A small image VAE, trained from scratch: batches of 128.
Rows from block 10 of the encoder, named by matrix and row number. Each number is 128 + 32 x the weight over its row's rms, rounded and kept within 0 to 255. All counts start at 0.
# conv: 3x3 conv (encoder.blocks.10.conv.weight, 128x128x3x3), inputs 64-79, a 3x3 kernel for each
conv.44 [128 128 128 128 128 128 128 128 128  97 127  95  39  82  53 121 128 128 128 128 128 128 128 128 128 128 128 128 128 128 128 128 128 128 128 128 128 128 128 128 128 128 128 128 128 128 128 128 128 128 128 128 128 128 128 128 128 128 128 128 128 128 128 128 128 128 128 128 128 128 128 128 128 128 128 128 128 128 128 128 128 128 128 128 128 128 128 128 123 124 128 255 255 128 255 255 128 255 255 128 128 128 128 128 128 128 128 128 128 119 118 128 120 128 104 128 128 128 128 128 128 128 128 128 128 128 128 128 128 128 128 128 128  95 133 128 128 128 128 128 128 128 128 128]
conv.45 [128 128 128 128 128 128 128 128 128 128 128 128 128 128 128 128 155 128 128 128 128 128 128 128 128 128 128 128 128 128 128 128 128 128 128 128 128 128 128 128 128 128 128 128 128 128 127 126 128 128 128 128 129 129 128 128 128 128 128 128 128 128 128 128 128 128 128 128 128 128 128 128 128 128 128 132 128 183 129 128 125 123 128 122 128 147 255 123 118  99 128 255 138 128 255 171 128 255 247 128 128 128 128 128 128 128 128 128 129 128 157 128 128 128 128 128 137 128 128 128 128 128 128 128 128 128 128 128 169 195 255 128 114 139  44 128 128 128 128 128 128 128 128 128]
conv.46 [128 128 128 128 128 128 128 128 128 119 128 120  34  71  39 127 128 128 128 128 128 128 128 128 128 128 128 128 128 128 128 128 128 128 128 128 128 128 128 128 128 128 128 128 128 128 128 128 128 128 128 128 128 128 128 128 128 128 128 128 128 128 128 128 128 128 128 128 128 128 128 128 128 128 128 128 128 128 128 128 128 128 128 128 128 128 128 128  95  54 128 255 255 128 255 255 128 255 255 128 128 128 128 128 128 128 128 128 113  91 119 128 128 128 103 128 128 128 128 128 128 128 128 128 128 128 128 128 128 128 128 128 128 106 138 128 128 128 128 128 128 128 128 128]
conv.47 [128 128 128 128 128 128 128 128 128 128 128 128  20  62  26 128 128 129 128 128 128 128 128 128 128 128 128 128 128 128 128 128 128 128 128 128 128 128 128 128 128 128 128 128 128 128 128 128 128 128 128 128 128 128 128 128 128 128 128 128 128 128 128 128 128 128 128 128 128 128 128 128 128 128 128 128 128 128 128 128 128 128 128 128 128 128 128 128  83  16 128 255 255 128 255 255 128 255 255 128 128 128 128 128 128 128 128 128 108  86 123 128 128 128 113 128 128 128 128 128 128 128 128 128 128 128 128 128 128 128 128 128 128 128 140 128 128 128 128 128 128 128 128 128]
conv.55 [128 128 128 128 128 128 128 128 128 128 128 128 128 128 128 128 128 128 128 128 128 128 128 128 128 128 128 128 128 128 128 128 128 128 128 128 128 128 128 128 128 128 128 128 128 128 128 128 128 128 128 128 128 128 128 128 128 128 128 128 128 128 128 128 128 128 128 128 128 128 128 128 128 128 128 128 128 128 128 128 128 128 128 128 128 128 128 128 128 128 128 128 128 128 128 128 128 128 128 128 128 128 128 128 128 128 128 128 128 128 128 128 128 128 128 128 128 128 128 128 128 128 128 128 128 128 128 128 128 128 128 128 128 128 128 128 128 128 128 128 128 128 128 128]
conv.56 [128 128 128 128 128 128 128 128 128 128 128 109 128 125  39 223 160 205 128 128 128 128 128 128 128 128 128 128 128 128 128 128 128 128 128 128 128 128 128 128 128 128 128 128 128 128 128 128 128 128 128 128 128 128 128 128 128 128 128 128 128 128 128 128 128 128 128 128 128 128 128 128 128 128 128 128 128 128 128 128 128 128 128 128 128 128 128 128 128 194 128 126 126 128 125 126 128 126 126 128 128 128 128 128 128 128 128 128 128 128 128 128 128 128 128 128 160 128 128 128 128 128 128 128 128 128 128 128   0 128 128  55 128 128 128 128 128 128 128 128 128 128 128 128]
conv.57 [128 128 128 128 128 128 128 128 128 128 128 128 128 134 128 133 128 127 128 128 128 128 128 128 128 128 128 128 128 128 128 128 128 128 128 128 128 128 128 128 128 128 128 128 128 128 128 128 128 128 128 128 128 128 128 128 128 128 128 128 128 128 128 128 128 128 128 128 128 128 128 128 128 128 128 128 128 128 128 128 128 128 128 128 128 118 128 121 124 128 128 128 127 128 123 128 128 137 140 128 128 128 128 128 128 128 128 128 128 128 128 128 111 128 128 124 115 128 128 128 128 128 128 128 128 128 128 128 128 127 123 141 123 124  91 128 128 128 128 128 128 128 128 128]
conv.58 [128 128 128 128 128 128 128 128 128 128 128 128 128 128 128 240 201 221 128 128 128 128 128 128 128 128 128 128 128 128 128 128 128 128 128 128 128 128 128 128 128 128 128 128 128 128 128 128 128 128 128 128 128 128 128 128 128 128 128 128 128 128 128 128 128 128 128 128 128 128 128 128 128 128 128 128 128 128 128 128 128 128 128 128 128 128 128 128 128 168 128 127 127 128 127 127 128 127 128 128 128 128 128 128 128 128 128 128 128 128 128 128 128 128 128 128 142 128 128 128 128 128 128 128 128 128 128 128  58 128 128  93 128 128 128 128 128 128 128 128 128 128 128 128]
conv.59 [128 128 128 128 128 128 128 128 128 128 128 128 128 128 128 153 127 128 128 128 128 128 128 128 128 128 128 128 128 128 128 128 128 128 128 128 128 128 128 128 128 128 128 128 128 128 128 128 128 128 128 128 128 128 128 128 128 128 128 128 128 128 128 128 128 128 128 128 128 128 128 128 128 128 128 128 128 128 128 128 128 128 128 128 128 128 128 128 128 174 128 126 126 128 126 126 128 127 127 128 128 128 128 128 128 128 128 128 128 128 128 128 128 128 128 128 157 128 128 128 128 128 128 128 128 128 128 128  61 128 128 100 128 128 128 128 128 128 128 128 128 128 128 128]
conv.60 [128 128 128 128 128 128 128 128 128 128 128 111 128 128 128 127 127 128 128 128 128 128 128 128 128 128 128 128 128 128 128 128 128 128 128 128 128 128 128 128 128 128 128 128 128 128 128 128 128 128 128 128 128 128 128 128 128 128 128 128 128 128 128 128 128 128 128 128 128 128 128 128 128 128 128 128 128 128 128 128 128 128 128 128 128 128 128 128 128 201 128 125 125 128 125 125 128 126 126 128 128 128 128 128 128 128 128 128 128 128 128 128 128 128 128 128 145 128 128 128 128 128 128 128 128 128 128 128  91 128 128  83 128 128 128 128 128 128 128 128 128 128 128 128]
conv.61 [128 128 128 128 128 128 128 128 128   0   0   0   0   0   0 127 127 128 128 128 128 128 128 128 128 128 128 128 128 128 128 128 128 128 128 128 128 128 128 128 128 128 128 128 128 128 128 128 128 128 128 128 128 128 128 128 128 128 128 128 128 128 128 128 128 128 128 128 128 128 128 128 128 128 128 128 128 128 128 128 128 128 128 128 128 128 128 128 128 197 128 125 125 128 125 125 128 125 126 128 128 128 128 128 128 128 128 128 128 128 128 128 128 128 128 128 161 128 128 128 128 128 128 128 128 128 128 128   0 128 128  32 128 128 128 128 128 128 128 128 128 128 128 128]
conv.62 [128 128 128 128 128 128 128 128 128 128 128 120 128 128 128 133 127 128 128 128 128 128 128 128 128 128 128 128 128 128 128 128 128 128 128 128 128 128 128 128 128 128 128 128 128 128 128 128 128 128 128 128 128 128 128 128 128 128 128 128 128 128 128 128 128 128 128 128 128 128 128 128 128 128 128 128 128 128 128 128 128 128 128 128 128 128 128 128 128 194 128 126 126 128 126 126 128 127 126 128 128 128 128 128 128 128 128 128 128 128 128 128 128 128 128 128 152 128 128 128 128 128 128 128 128 128 128 128 102 128 128 128 128 128 128 128 128 128 128 128 128 128 128 128]
conv.63 [128 128 128 128 128 128 128 128 128 128 128 128 128 128 128 201 164 181 128 128 128 128 128 128 128 128 128 128 128 128 128 128 128 128 128 128 128 128 128 128 128 128 128 128 128 128 128 128 128 128 128 128 128 128 128 128 128 128 128 128 128 128 128 128 128 128 128 128 128 128 128 128 128 128 128 128 128 128 128 128 128 128 128 128 128 128 128 128 128 171 128 127 127 128 126 127 128 127 127 128 128 128 128 128 128 128 128 128 128 128 128 128 128 128 128 128 138 128 128 128 128 128 128 128 128 128 128 128  65 128 128 104 128 128 128 128 128 128 128 128 128 128 128 128]
conv.64 [128 128 128 128 128 128 128 128 128 127 127 127 127 128 128 128 128 128 128 128 128 128 128 128 128 128 128 128 128 128 128 128 128 128 128 128 128 128 128 128 128 128 128 128 128 128 128 128 128 128 128 128 128 128 128 128 128 128 128 128 128 128 128 128 128 128 128 128 128 128 128 128 128 128 128 128 128 128 128 128 128 135 138 168 128 130 151 128 128 141 128 213 212 128 210 210 128 175 175 128 128 128 128 128 128 128 128 128 140 138 136 128 128 128 128 128 128 128 128 128 128 128 128 128 128 128 146 159 233 171 170 255 128 128 137 128 128 128 128 128 128 128 128 128]
conv.65 [128 128 128 128 128 128 128 128 128 127 128 127 127 128 128 129 128 128 128 128 128 128 128 128 128 128 128 128 128 128 128 128 128 128 128 128 128 128 128 128 128 128 128 128 128 128 128 128 128 128 128 128 128 128 128 128 128 128 128 128 128 128 128 128 128 128 128 128 128 128 128 128 128 128 128 128 128 128 128 128 128 135 137 165 128 130 150 128 128 140 128 209 207 128 207 206 128 174 171 128 128 128 128 128 128 128 128 128 138 137 135 128 128 128 128 128 128 128 128 128 128 128 128 128 128 128 153 157 250 168 172 255 128 128 134 128 128 128 128 128 128 128 128 128]
conv.66 [128 128 128 128 128 128 128 128 128 127 127 127 127 128 128 128 128 128 128 128 128 128 128 128 128 128 128 128 128 128 128 128 128 128 128 128 128 128 128 128 128 128 128 128 128 128 128 128 128 128 128 128 128 128 128 128 128 128 128 128 128 128 128 128 128 128 128 128 128 128 128 128 128 128 128 128 128 128 128 128 128 135 138 168 128 130 151 128 128 141 128 213 210 128 210 208 128 174 172 128 128 128 128 128 128 128 128 128 140 139 136 128 128 128 128 128 128 128 128 128 128 128 128 128 128 128 162 166 255 171 174 255 128 128 137 128 128 128 128 128 128 128 128 128]
conv.67 [128 128 128 128 128 128 128 128 128 127 128 128 127 128 127 128 128 128 128 128 128 128 128 128 128 128 128 128 128 128 128 128 128 128 128 128 128 128 128 128 128 128 128 128 128 128 128 128 128 128 128 128 128 128 128 128 128 128 128 128 128 128 128 128 128 128 128 128 128 128 128 128 128 128 128 128 128 128 128 128 128 134 137 164 128 130 149 128 128 140 128 209 207 128 208 205 128 173 171 128 128 128 128 128 128 128 128 128 139 137 135 128 128 128 128 128 128 128 128 128 128 128 128 128 128 128 142 149 238 160 163 255 128 128 135 128 128 128 128 128 128 128 128 128]
conv.68 [128 128 128 128 128 128 128 128 128 126 127 126 126 128 127 128 128 128 128 128 128 128 128 128 128 128 128 128 128 128 128 128 128 128 128 128 128 128 128 128 128 128 128 128 128 128 128 128 128 128 128 128 128 128 128 128 128 128 128 128 128 128 128 128 128 128 128 128 128 128 128 128 128 128 128 128 128 128 128 128 128 132 134 163 128 129 149 128 128 139 128 207 202 128 204 201 128 172 168 128 128 128 128 128 128 128 128 128 139 138 135 128 128 128 128 128 128 128 128 128 128 128 128 128 128 128 141 159 228 169 177 255 128 128 136 128 128 128 128 128 128 128 128 128]
conv.69 [128 128 128 128 128 128 128 128 128 131 127 128 126 127 145  50   0   0 128 128 128 128 128 128 128 128 128 128 128 128 128 128 128 128 128 128 128 128 128 128 128 128 128 128 128 128 128 128 128 128 128 128 128 128 128 128 128 128 128 128 128 128 128 128 128 128 128 128 128 128 128 128 127 128 128 128 142 128   0   0   0 119 128 134 132 189 121  27   2  95 128 152 133 128 146 144 128 131 129 128 128 128 128 128 128 128 128 128  74  39 128 128 203 124  86  73 116 128 128 128 128 128 128 128 128 128 118 142  71  65 216 120 127 128 120 128 128 128 128 128 128 128 128 128]
conv.70 [128 128 128 128 128 128 128 128 128 127 127 127 127 128 128 128 128 128 128 128 128 128 128 128 128 128 128 128 128 128 128 128 128 128 128 128 128 128 128 128 128 128 128 128 128 128 128 128 128 128 128 128 128 128 128 128 128 128 128 128 128 128 128 128 128 128 128 128 128 128 128 128 128 128 128 128 128 128 128 128 128 134 137 166 128 129 149 128 128 140 128 207 206 128 207 205 128 172 169 128 128 128 128 128 128 128 128 128 139 138 135 128 128 128 128 128 128 128 128 128 128 128 128 128 128 128 145 158 243 169 173 255 128 128 135 128 128 128 128 128 128 128 128 128]
conv.71 [128 128 128 128 128 128 128 128 128 127 128 127 127 128 128 128 128 128 128 128 128 128 128 128 128 128 128 128 128 128 128 128 128 128 128 128 128 128 128 128 128 128 128 128 128 128 128 128 128 128 128 128 128 128 128 128 128 128 128 128 128 128 128 128 128 128 128 128 128 128 128 128 128 128 128 128 128 128 128 128 128 135 137 166 128 130 150 128 128 140 128 210 207 128 207 205 128 171 170 128 128 128 128 128 128 128 128 128 140 138 135 128 128 128 128 128 128 128 128 128 128 128 128 128 128 128 150 156 248 168 171 255 128 128 136 128 128 128 128 128 128 128 128 128]
conv.72 [128 128 128 128 128 128 128 128 128 128 128  91 128 128 120 122 125 128 128 128 128 128 128 128 128 128 128 128 128 128 128 128 128 128 128 128 128 128 128 128 128 128 128 128 128 128 128 128 128 128 128 128 128 128 128 128 128 128 128 128 128 128 128 128 128 128 128 128 128 128 128 128 128 128 128 128 128 128 128 128 128 128 128 128 128 128 128 128 128 128 128 123 123 128 123 123 128 124 124 128 128 128 128 128 128 128 128 128 128 128 128 128 128 128 128 128 128 128 128 128 128 128 128 128 128 128 128 128   0 128 128  39 128 128 128 128 128 128 128 128 128 128 128 128]
conv.73 [128 128 128 128 128 128 128 128 128 128 128 128 128 128  32 121 125 128 128 128 128 128 128 128 128 128 128 128 128 128 128 128 128 128 128 128 128 128 128 128 128 128 128 128 128 128 128 128 128 128 128 128 128 128 128 128 128 128 128 128 128 128 128 128 128 128 128 128 128 128 128 128 128 128 128 128 128 128 128 128 128 128 128 128 128 128 128 128 128 128 128 123 123 128 123 123 128 124 124 128 128 128 128 128 128 128 128 128 128 128 128 128 128 128 128 128 128 128 128 128 128 128 128 128 128 128 128 128 108 128 128 128 128 128 128 128 128 128 128 128 128 128 128 128]
conv.74 [128 128 128 128 128 128 128 128 128 128 128  88 128 128   0 122 125 128 128 128 128 128 128 128 128 128 128 128 128 128 128 128 128 128 128 128 128 128 128 128 128 128 128 128 128 128 128 128 128 128 128 128 128 128 128 128 128 128 128 128 128 128 128 128 128 128 128 128 128 128 128 128 128 128 128 128 128 128 128 128 128 128 128 128 128 128 128 128 128 128 128 123 123 128 123 123 128 124 124 128 128 128 128 128 128 128 128 128 128 128 100 128 128  83 128 128 128 128 128 128 128 128 128 128 128 128 128 128   0 128 128  31 128 128 128 128 128 128 128 128 128 128 128 128]
conv.75 [128 128 128 128 128 128 128 128 128  26   0   0   0   0   0 124 126 128 128 128 128 128 128 128 128 128 128 128 128 128 128 128 128 128 128 128 128 128 128 128 128 128 128 128 128 128 128 128 128 128 128 128 128 128 128 128 128 128 128 128 128 128 128 128 128 128 128 128 128 128 128 128 128 128 128 128 128 128 128 128 128 128 128 128 128 128 128 128 128 128 128 125 125 128 125 125 128 126 126 128 128 128 128 128 128 128 128 128 128 128  77 128 128  65 128 128 128 128 128 128 128 128 128 128 128 128 128 128   0 128 128  37 128 128 128 128 128 128 128 128 128 128 128 128]
conv.76 [128 128 128 128 128 128 128 128 128 128 128 128 128 128 128 128 128 128 128 128 128 128 128 128 128 128 128 128 128 128 128 128 128 128 128 128 128 128 128 128 128 128 128 128 128 128 128 128 128 128 128 128 128 128 128 128 128 128 128 128 128 128 128 128 128 128 128 128 128 128 128 128 128 128 128 128 128 128 128 128 128 128 128 128 128 128 128 128 128 128 128 123 129 128 128 128 128 128 129 128 128 128 128 128 128 128 128 128 128 128 128 128 128 128 128 117 128 128 128 128 128 128 128 128 128 129 128 128 128 128 128 128 127 115 126 128 128 128 128 128 128 128 128 128]
conv.77 [128 128 128 128 128 128 128 128 128  77  55   0   0   0   0 124 126 128 128 128 128 128 128 128 128 128 128 128 128 128 128 128 128 128 128 128 128 128 128 128 128 128 128 128 128 128 128 128 128 128 128 128 128 128 128 128 128 128 128 128 128 128 128 128 128 128 128 128 128 128 128 128 128 128 128 128 128 128 128 128 128 128 128 128 128 128 128 128 128 128 128 124 124 128 124 124 128 125 125 128 128 128 128 128 128 128 128 128 128 128  79 128 128  49 128 128 128 128 128 128 128 128 128 128 128 128 128 128   0 128 128  17 128 128 128 128 128 128 128 128 128 128 128 128]
conv.78 [128 128 128 128 128 128 128 128 128 128 128 128 128 128 128 121 124 128 128 128 128 128 128 128 128 128 128 128 128 128 128 128 128 128 128 128 128 128 128 128 128 128 128 128 128 128 128 128 128 128 128 128 128 128 128 128 128 128 128 128 128 128 128 128 128 128 128 128 128 128 128 128 128 128 128 128 128 128 128 128 128 128 128 128 128 128 128 128 128 128 128 123 123 128 123 123 128 124 124 128 128 128 128 128 128 128 128 128 128 128 128 128 128 128 128 128 128 128 128 128 128 128 128 128 128 128 128 128 121 128 128 128 128 128 128 128 128 128 128 128 128 128 128 128]
conv.79 [128 128 128 128 128 128 128 128 128 128 128 125 128  98   0 122 125 128 128 128 128 128 128 128 128 128 128 128 128 128 128 128 128 128 128 128 128 128 128 128 128 128 128 128 128 128 128 128 128 128 128 128 128 128 128 128 128 128 128 128 128 128 128 128 128 128 128 128 128 128 128 128 128 128 128 128 128 128 128 128 128 128 128 128 128 128 128 128 128 128 128 123 123 128 123 123 128 124 124 128 128 128 128 128 128 128 128 128 128 128 128 128 128  90 128 128 128 128 128 128 128 128 128 128 128 128 128 128   0 128 128   2 128 128 128 128 128 128 128 128 128 128 128 128]
conv.80 [128 128 128 128 128 128 128 128 128 128 128 128 128 128 128   0   0  18 128 128 128 128 128 128 128 128 128 128 128 128 128 128 128 128 128 128 128 128 128 128 128 128 128 128 128 128 128 128 128 128 128 128 128 128 128 128 128 128 128 128 128 128 128 128 128 128 128 128 128 128 128 128 128 128 128 128 128 128 128 128 128 128  73  71 128   8   0 128 128 128 128  29  15 127  32  22 127  41  32 128 128 128 128 128 128 128 128 128 128 112 111 108   2  11 128   0  83 128 128 128 128 128 128 128 128 128 128 107 128  90  19 127 114   0 127 128 128 128 128 128 128 128 128 128]
conv.81 [128 128 128 128 128 128 128 128 128 128 128 128 128 128 128   0   0  17 128 128 128 128 128 128 128 128 128 128 128 128 128 128 128 128 128 128 128 128 128 128 128 128 128 128 128 128 128 128 128 128 128 128 128 128 128 128 128 128 128 128 128 128 128 128 128 128 128 128 128 128 128 128 128 128 128 128 128 128 128 128 128 128  76  79 128  20   0 128 128 128 128  32  17 127  35  24 127  43  32 128 128 128 128 128 128 128 128 128 128 128 128 117  12  22 128  13  90 128 128 128 128 128 128 128 128 128 128  86 128  93  24 127 128   0 127 128 128 128 128 128 128 128 128 128]
conv.82 [128 128 128 128 128 128 128 128 128 128 128 128 128 128 128   0   0  19 128 128 128 128 128 128 128 128 128 128 128 128 128 128 128 128 128 128 128 128 128 128 128 128 128 128 128 128 128 128 128 128 128 128 128 128 128 128 128 128 128 128 128 128 128 128 128 128 128 128 128 128 128 128 128 128 128 128 128 128 128 128 128 128  89  76 128  26   0 128 128 128 128  33  17 127  36  24 127  44  34 128 128 128 128 128 128 128 128 128 128 121 109 107   3   4 128   0  83 128 128 128 128 128 128 128 128 128 128 106 128  91  19 127 125   0 127 128 128 128 128 128 128 128 128 128]
conv.83 [128 128 128 128 128 128 128 128 128 128 128 128 128 128 128 135 128 128 128 128 128 128 128 128 128 128 128 128 128 128 128 128 128 128 128 128 128 128 128 128 128 128 128 128 128 128 128 128 128 126 128 128 128 127 128 128 128 128 128 128 128 128 128 128 128 128 128 128 128 128 128 128 128 175 129 128 128 148 157 207 128 128 139 148 221 128 148 138 186 135 128 136 132 128 148  54 128  97 188 128 128 128 128 128 128 128 128 128 103 161 150 128 128 128 185 190 128 128 128 128 128 128 128 128 128 137 128 128 128 152 128 115 123 127 113 128 128 128 128 128 128 128 128 128]
conv.84 [128 128 128 128 128 128 128 128 128 128 128 128 128 128 128   0   0   0 128 128 128 128 128 128 128 128 128 128 128 128 128 128 128 128 128 128 128 128 128 128 128 128 128 128 128 128 128 128 128 128 128 128 128 128 128 128 128 128 128 128 128 128 128 128 128 128 128 128 128 128 128 128 128 128 128 128 128 128 128 128 128 128 128 128 128  30   3 128 128 128 128  36  23 128  41  31 127  47  38 128 128 128 128 128 128 128 128 128 128 128 128 128  30  25 128   9  98 128 128 128 128 128 128 128 128 128 128 128 128 128 123 127 128 106 127 128 128 128 128 128 128 128 128 128]
conv.85 [128 128 128 128 128 128 128 128 128 128 128 128 128 128 128 135 131 129 128 128 128 128 128 128 128 128 128 128 128 128 128 128 128 128 128 128 128 128 128 128 128 128 128 128 128 128 128 128 128 128 128 128 128 128 128 128 128 128 128 128 128 128 128 128 128 128 128 128 128 128 128 128 128 128 128 128 128 128 128 128 128 128  39   0 128  64  42 128 128 128 128 125 124 128 126 128 128 132 156 128 128 128 128 128 128 128 128 128 128  97   6 111  66  24 128 128 128 128 128 128 128 128 128 128 128 128  91  52  69 102  45  25 128 104 123 128 128 128 128 128 128 128 128 128]
conv.86 [128 128 128 128 128 128 128 128 128 128 128 128 128 128 128   0   0  12 128 128 128 128 128 128 128 128 128 128 128 128 128 128 128 128 128 128 128 128 128 128 128 128 128 128 128 128 128 128 128 128 128 128 128 128 128 128 128 128 128 128 128 128 128 128 128 128 128 128 128 128 128 128 128 128 128 128 128 128 128 128 128 128 128  93 128  61   2 128 128 128 128  32  15 128  37  23 127  48  31 128 128 128 128 128 128 128 128 128 128 128 117 126  16   8 128  22  94 128 128 128 128 128 128 128 128 128 128 128 128 107  34 127 128   0 127 128 128 128 128 128 128 128 128 128]
conv.87 [128 128 128 128 128 128 128 128 128 128 128 128 128 128 128   0   0   0 128 128 128 128 128 128 128 128 128 128 128 128 128 128 128 128 128 128 128 128 128 128 128 128 128 128 128 128 128 128 128 128 128 128 128 128 128 128 128 128 128 128 128 128 128 128 128 128 128 128 128 128 128 128 128 128 128 128 128 128 128 128 128 128 115  98 128  17   9 128 128 128 128  35  25 128  40  31 127  45  38 128 128 128 128 128 128 128 128 128 128 128 125 117  17  26 128  10  95 128 128 128 128 128 128 128 128 128 128 128 128 128  73 127 128  69 127 128 128 128 128 128 128 128 128 128]
conv.88 [128 128 128 128 128 128 128 128 128 128 128 128 128 128 128 128 131 129 128 128 128 128 128 128 128 128 128 128 128 128 128 128 128 128 128 128 128 128 128 128 128 128 128 128 128 128 128 128 128 128 128 128 128 128 128 128 128 128 128 128 128 128 128 128 128 128 128 128 128 128 128 128 128 128 128 130 128 128 128 128 128 128 128 133 128 128 124 211 128 139 128 169 221 128 160 255 128 212 255 128 128 128 128 128 125 128 127 128 130 158  95 133 225 214 131 128 141 128 128 128 128 114 128 128 128 128 128 128 128 128 188 128 128 178 104 128 128 128 128 128 126 128 128 128]
conv.89 [128 128 128 128 128 128 128 128 128  81 126  53 126 127 127 126 126 127 128 128 128 128 128 128 128 128 128 128 128 128 128 128 128 128 128 128 128 128 128 128 128 128 128 128 128 128 128 128 128 128 128 128 128 128 128 128 128 128 128 128 128 128 128 128 128 128 128 128 128 128 128 128 128 128 128 128 128 128 128 128 128 128 127 129 128 127 128 128 128 128 130 255 255 128 255 255 128 255 255 128 128 128 128 128 128 128 128 128 100 127  67 128 128 128 128 128 128 128 128 128 128 128 128 128 128 128 128 128 129 128 128 128  69 108 125 128 128 128 128 128 128 128 128 128]
conv.90 [128 128 128 128 128 128 128 128 128  86 125  74 125 126 126 127 127 127 128 128 128 128 128 128 128 128 128 128 128 128 128 128 128 128 128 128 128 128 128 128 128 128 128 128 128 128 128 128 128 128 128 128 128 128 128 128 128 128 128 128 128 128 128 128 128 128 128 128 128 128 128 128 128 128 128 128 128 128 128 128 128 128 128 128 128 128 128 128 128 128 128 255 255 128 239 255 128 255 255 128 128 128 128 128 128 128 128 128 114 127  82 128 128 128 128 128 128 128 128 128 128 128 128 128 128 128 128 128 129 128 128 128  96 113 123 128 128 128 128 128 128 128 128 128]
conv.91 [128 128 128 128 128 128 128 128 128  89 125  64 125 126 126 126 126 127 128 128 128 128 128 128 128 128 128 128 128 128 128 128 128 128 128 128 128 128 128 128 128 128 128 128 128 128 128 128 128 128 128 128 128 128 128 128 128 128 128 128 128 128 128 128 128 128 128 128 128 128 128 128 128 128 128 128 128 128 128 128 128 128 128 128 128 127 128 128 128 128 128 255 255 128 254 255 128 255 255 128 128 128 128 128 128 128 128 128  99 127  68 128 128 128 128 128 128 128 128 128 128 128 128 128 128 128 128 128 129 128 128 128  64 109 119 128 128 128 128 128 128 128 128 128]
conv.92 [128 128 128 128 128 128 128 128 128 122 124  55 125 126 124 125 127 127 128 128 128 128 128 128 128 128 128 128 128 128 128 128 128 128 128 128 128 128 128 128 128 128 128 128 128 128 128 128 128 128 128 128 128 128 128 128 128 128 128 128 128 128 128 128 128 128 128 128 128 128 128 128 127 128 128 128 128 128 128 128 128 127 127 128 127 128 128 127 128 129 128 255 235 128 219 211 128 215 247 128 128 128 128 128 128 128 128 128 115 128 126 128 128 127 128 128 127 128 128 128 128 128 128 128 128 128 128 126 128 128 128 128 136 122 125 128 128 128 128 128 128 128 128 128]
conv.93 [128 128 128 128 128 128 128 128 128 115 255 123  20  96  47 113 134 130 128 128 128 128 128 128 128 128 128 128 128 128 128 128 128 128 128 128 128 128 128 128 128 128 128 128 128 128 128 128 128 129 128 128 128 128 128 128 128 128 128 128 128 128 128 128 128 128 128 128 128 128 128 128 127 140 128 141 128 128 141 128 128 133 132 124 131 155 127 136 159 130 127 171 180 128 125 153 128 156   0 128 128 128 128 128 128 128 128 128 128 156 251   0 192  70 167  86 161 128 128 128 128 128 128 128 128 128 101 154   0 134   0 186 140 159 148 128 128 128 128 128 128 128 128 128]
conv.94 [128 128 128 128 128 128 128 128 128  80 126  46 126 126 127 126 126 127 128 128 128 128 128 128 128 128 128 128 128 128 128 128 128 128 128 128 128 128 128 128 128 128 128 128 128 129 129 129 128 128 128 128 128 128 128 128 128 128 128 128 128 128 128 128 128 128 128 128 128 128 128 128 128 128 128 128 128 128 128 128 128 127 127 129 127 127 129 128 128 128 130 255 255 128 254 255 129 255 255 128 128 128 128 128 128 128 128 128  87 125  42 128 128 128 128 128 128 128 128 128 128 128 128 128 128 128 128 128 130 128 128 128  38 104 124 128 128 128 128 128 128 128 128 128]
conv.95 [128 128 128 128 128 128 128 128 128  92 126  44 125 126 127 126 126 127 128 128 128 128 128 128 128 128 128 128 128 128 128 128 128 128 128 128 128 128 128 128 128 128 128 128 128 128 128 128 128 128 128 128 128 128 128 128 128 128 128 128 128 128 128 128 128 128 128 128 128 128 128 128 128 128 128 128 128 128 128 128 128 128 127 129 128 127 128 128 128 128 130 255 255 128 255 255 129 255 255 128 128 128 128 128 128 128 128 128  97 127  68 128 128 128 128 128 128 128 128 128 128 128 128 128 128 128 128 128 129 128 128 128  55 109 120 128 128 128 128 128 128 128 128 128]
conv.96 [128 128 128 128 128 128 128 128 128 122 120 113 128 128 123 255 255 255 128 128 128 128 128 128 128 128 128 128 128 128 128 128 128 128 128 128 128 128 128 128 128 128 128 128 128 128 128 128 128 128 128 128 128 128 128 128 128 128 128 128 128 128 128 128 128 128 128 128 128 128 128 128 128 128 128 128 128 128 128 128 128 129 129 134 129 129 130 128 128 130 128 107 108 128 107 107 128 105 106 128 128 128 128 128 128 128 128 128 136 149 255 196 188 255 128 128 161 128 128 128 128 128 128 128 128 128 188 191 255 201 202 255 128 128 127 128 128 128 128 128 128 128 128 128]
conv.97 [128 128 128 128 128 128 128 128 128 128 128 127 120 116 111 255 255 255 128 128 128 128 128 128 128 128 128 128 128 128 128 128 128 128 128 128 128 128 128 128 128 128 128 128 128 128 128 128 128 128 128 128 128 128 128 128 128 128 128 128 128 128 128 128 128 128 128 128 128 128 128 128 128 128 128 128 128 128 128 128 128 129 128 129 129 141 129 128 128  74 128 115 120 128 113 123 128 117 120 128 128 128 128 128 128 128 128 128 192 201 212 151 215 255 128 128 150 128 128 128 128 128 128 128 128 128 222 225 255 184 226 255 128 128 128 128 128 128 128 128 128 128 128 128]
conv.98 [128 128 128 128 128 128 128 128 128 121 117 110 128 123 117 236 218 247 128 128 128 128 128 128 128 128 128 128 128 128 128 128 128 128 128 128 128 128 128 128 128 128 128 128 128 128 128 128 128 128 128 128 128 128 128 128 128 128 128 128 128 128 128 128 128 128 128 128 128 128 128 128 128 128 128 128 128 128 128 128 128 129 129 135 129 129 131 128 128 130 128 104 103 128 104 102 128 103 101 128 128 128 128 128 128 128 128 128 128 128 229 161 158 255 128 128 128 128 128 128 128 128 128 128 128 128 195 197 255 201 205 255 128 128 127 128 128 128 128 128 128 128 128 128]
conv.99 [128 128 128 128 128 128 128 128 128 206 129 130 152 246 229  61   0 129 128 128 128 128 128 128 128 128 128 128 128 128 128 128 128 128 128 128 128 128 128 128 128 128 128 128 128 128 128 128 128 128 128 128 128 128 128 128 128 128 128 128 128 128 128 128 128 128 128 128 128 128 128 128 117  73  99 233 132 128 123 128  67 127 138 126 172 145 129  48 126 104 128 128 155 128 125 125 128 172 126 128 128 128 128 128 128 128 128 128 153 133 126 128 133  37   0   0 121 128 128 128 128 128 122 128 128 128 153 129 130 207 119  71   0  55 144 128 128 128 128 128 128 128 128 128]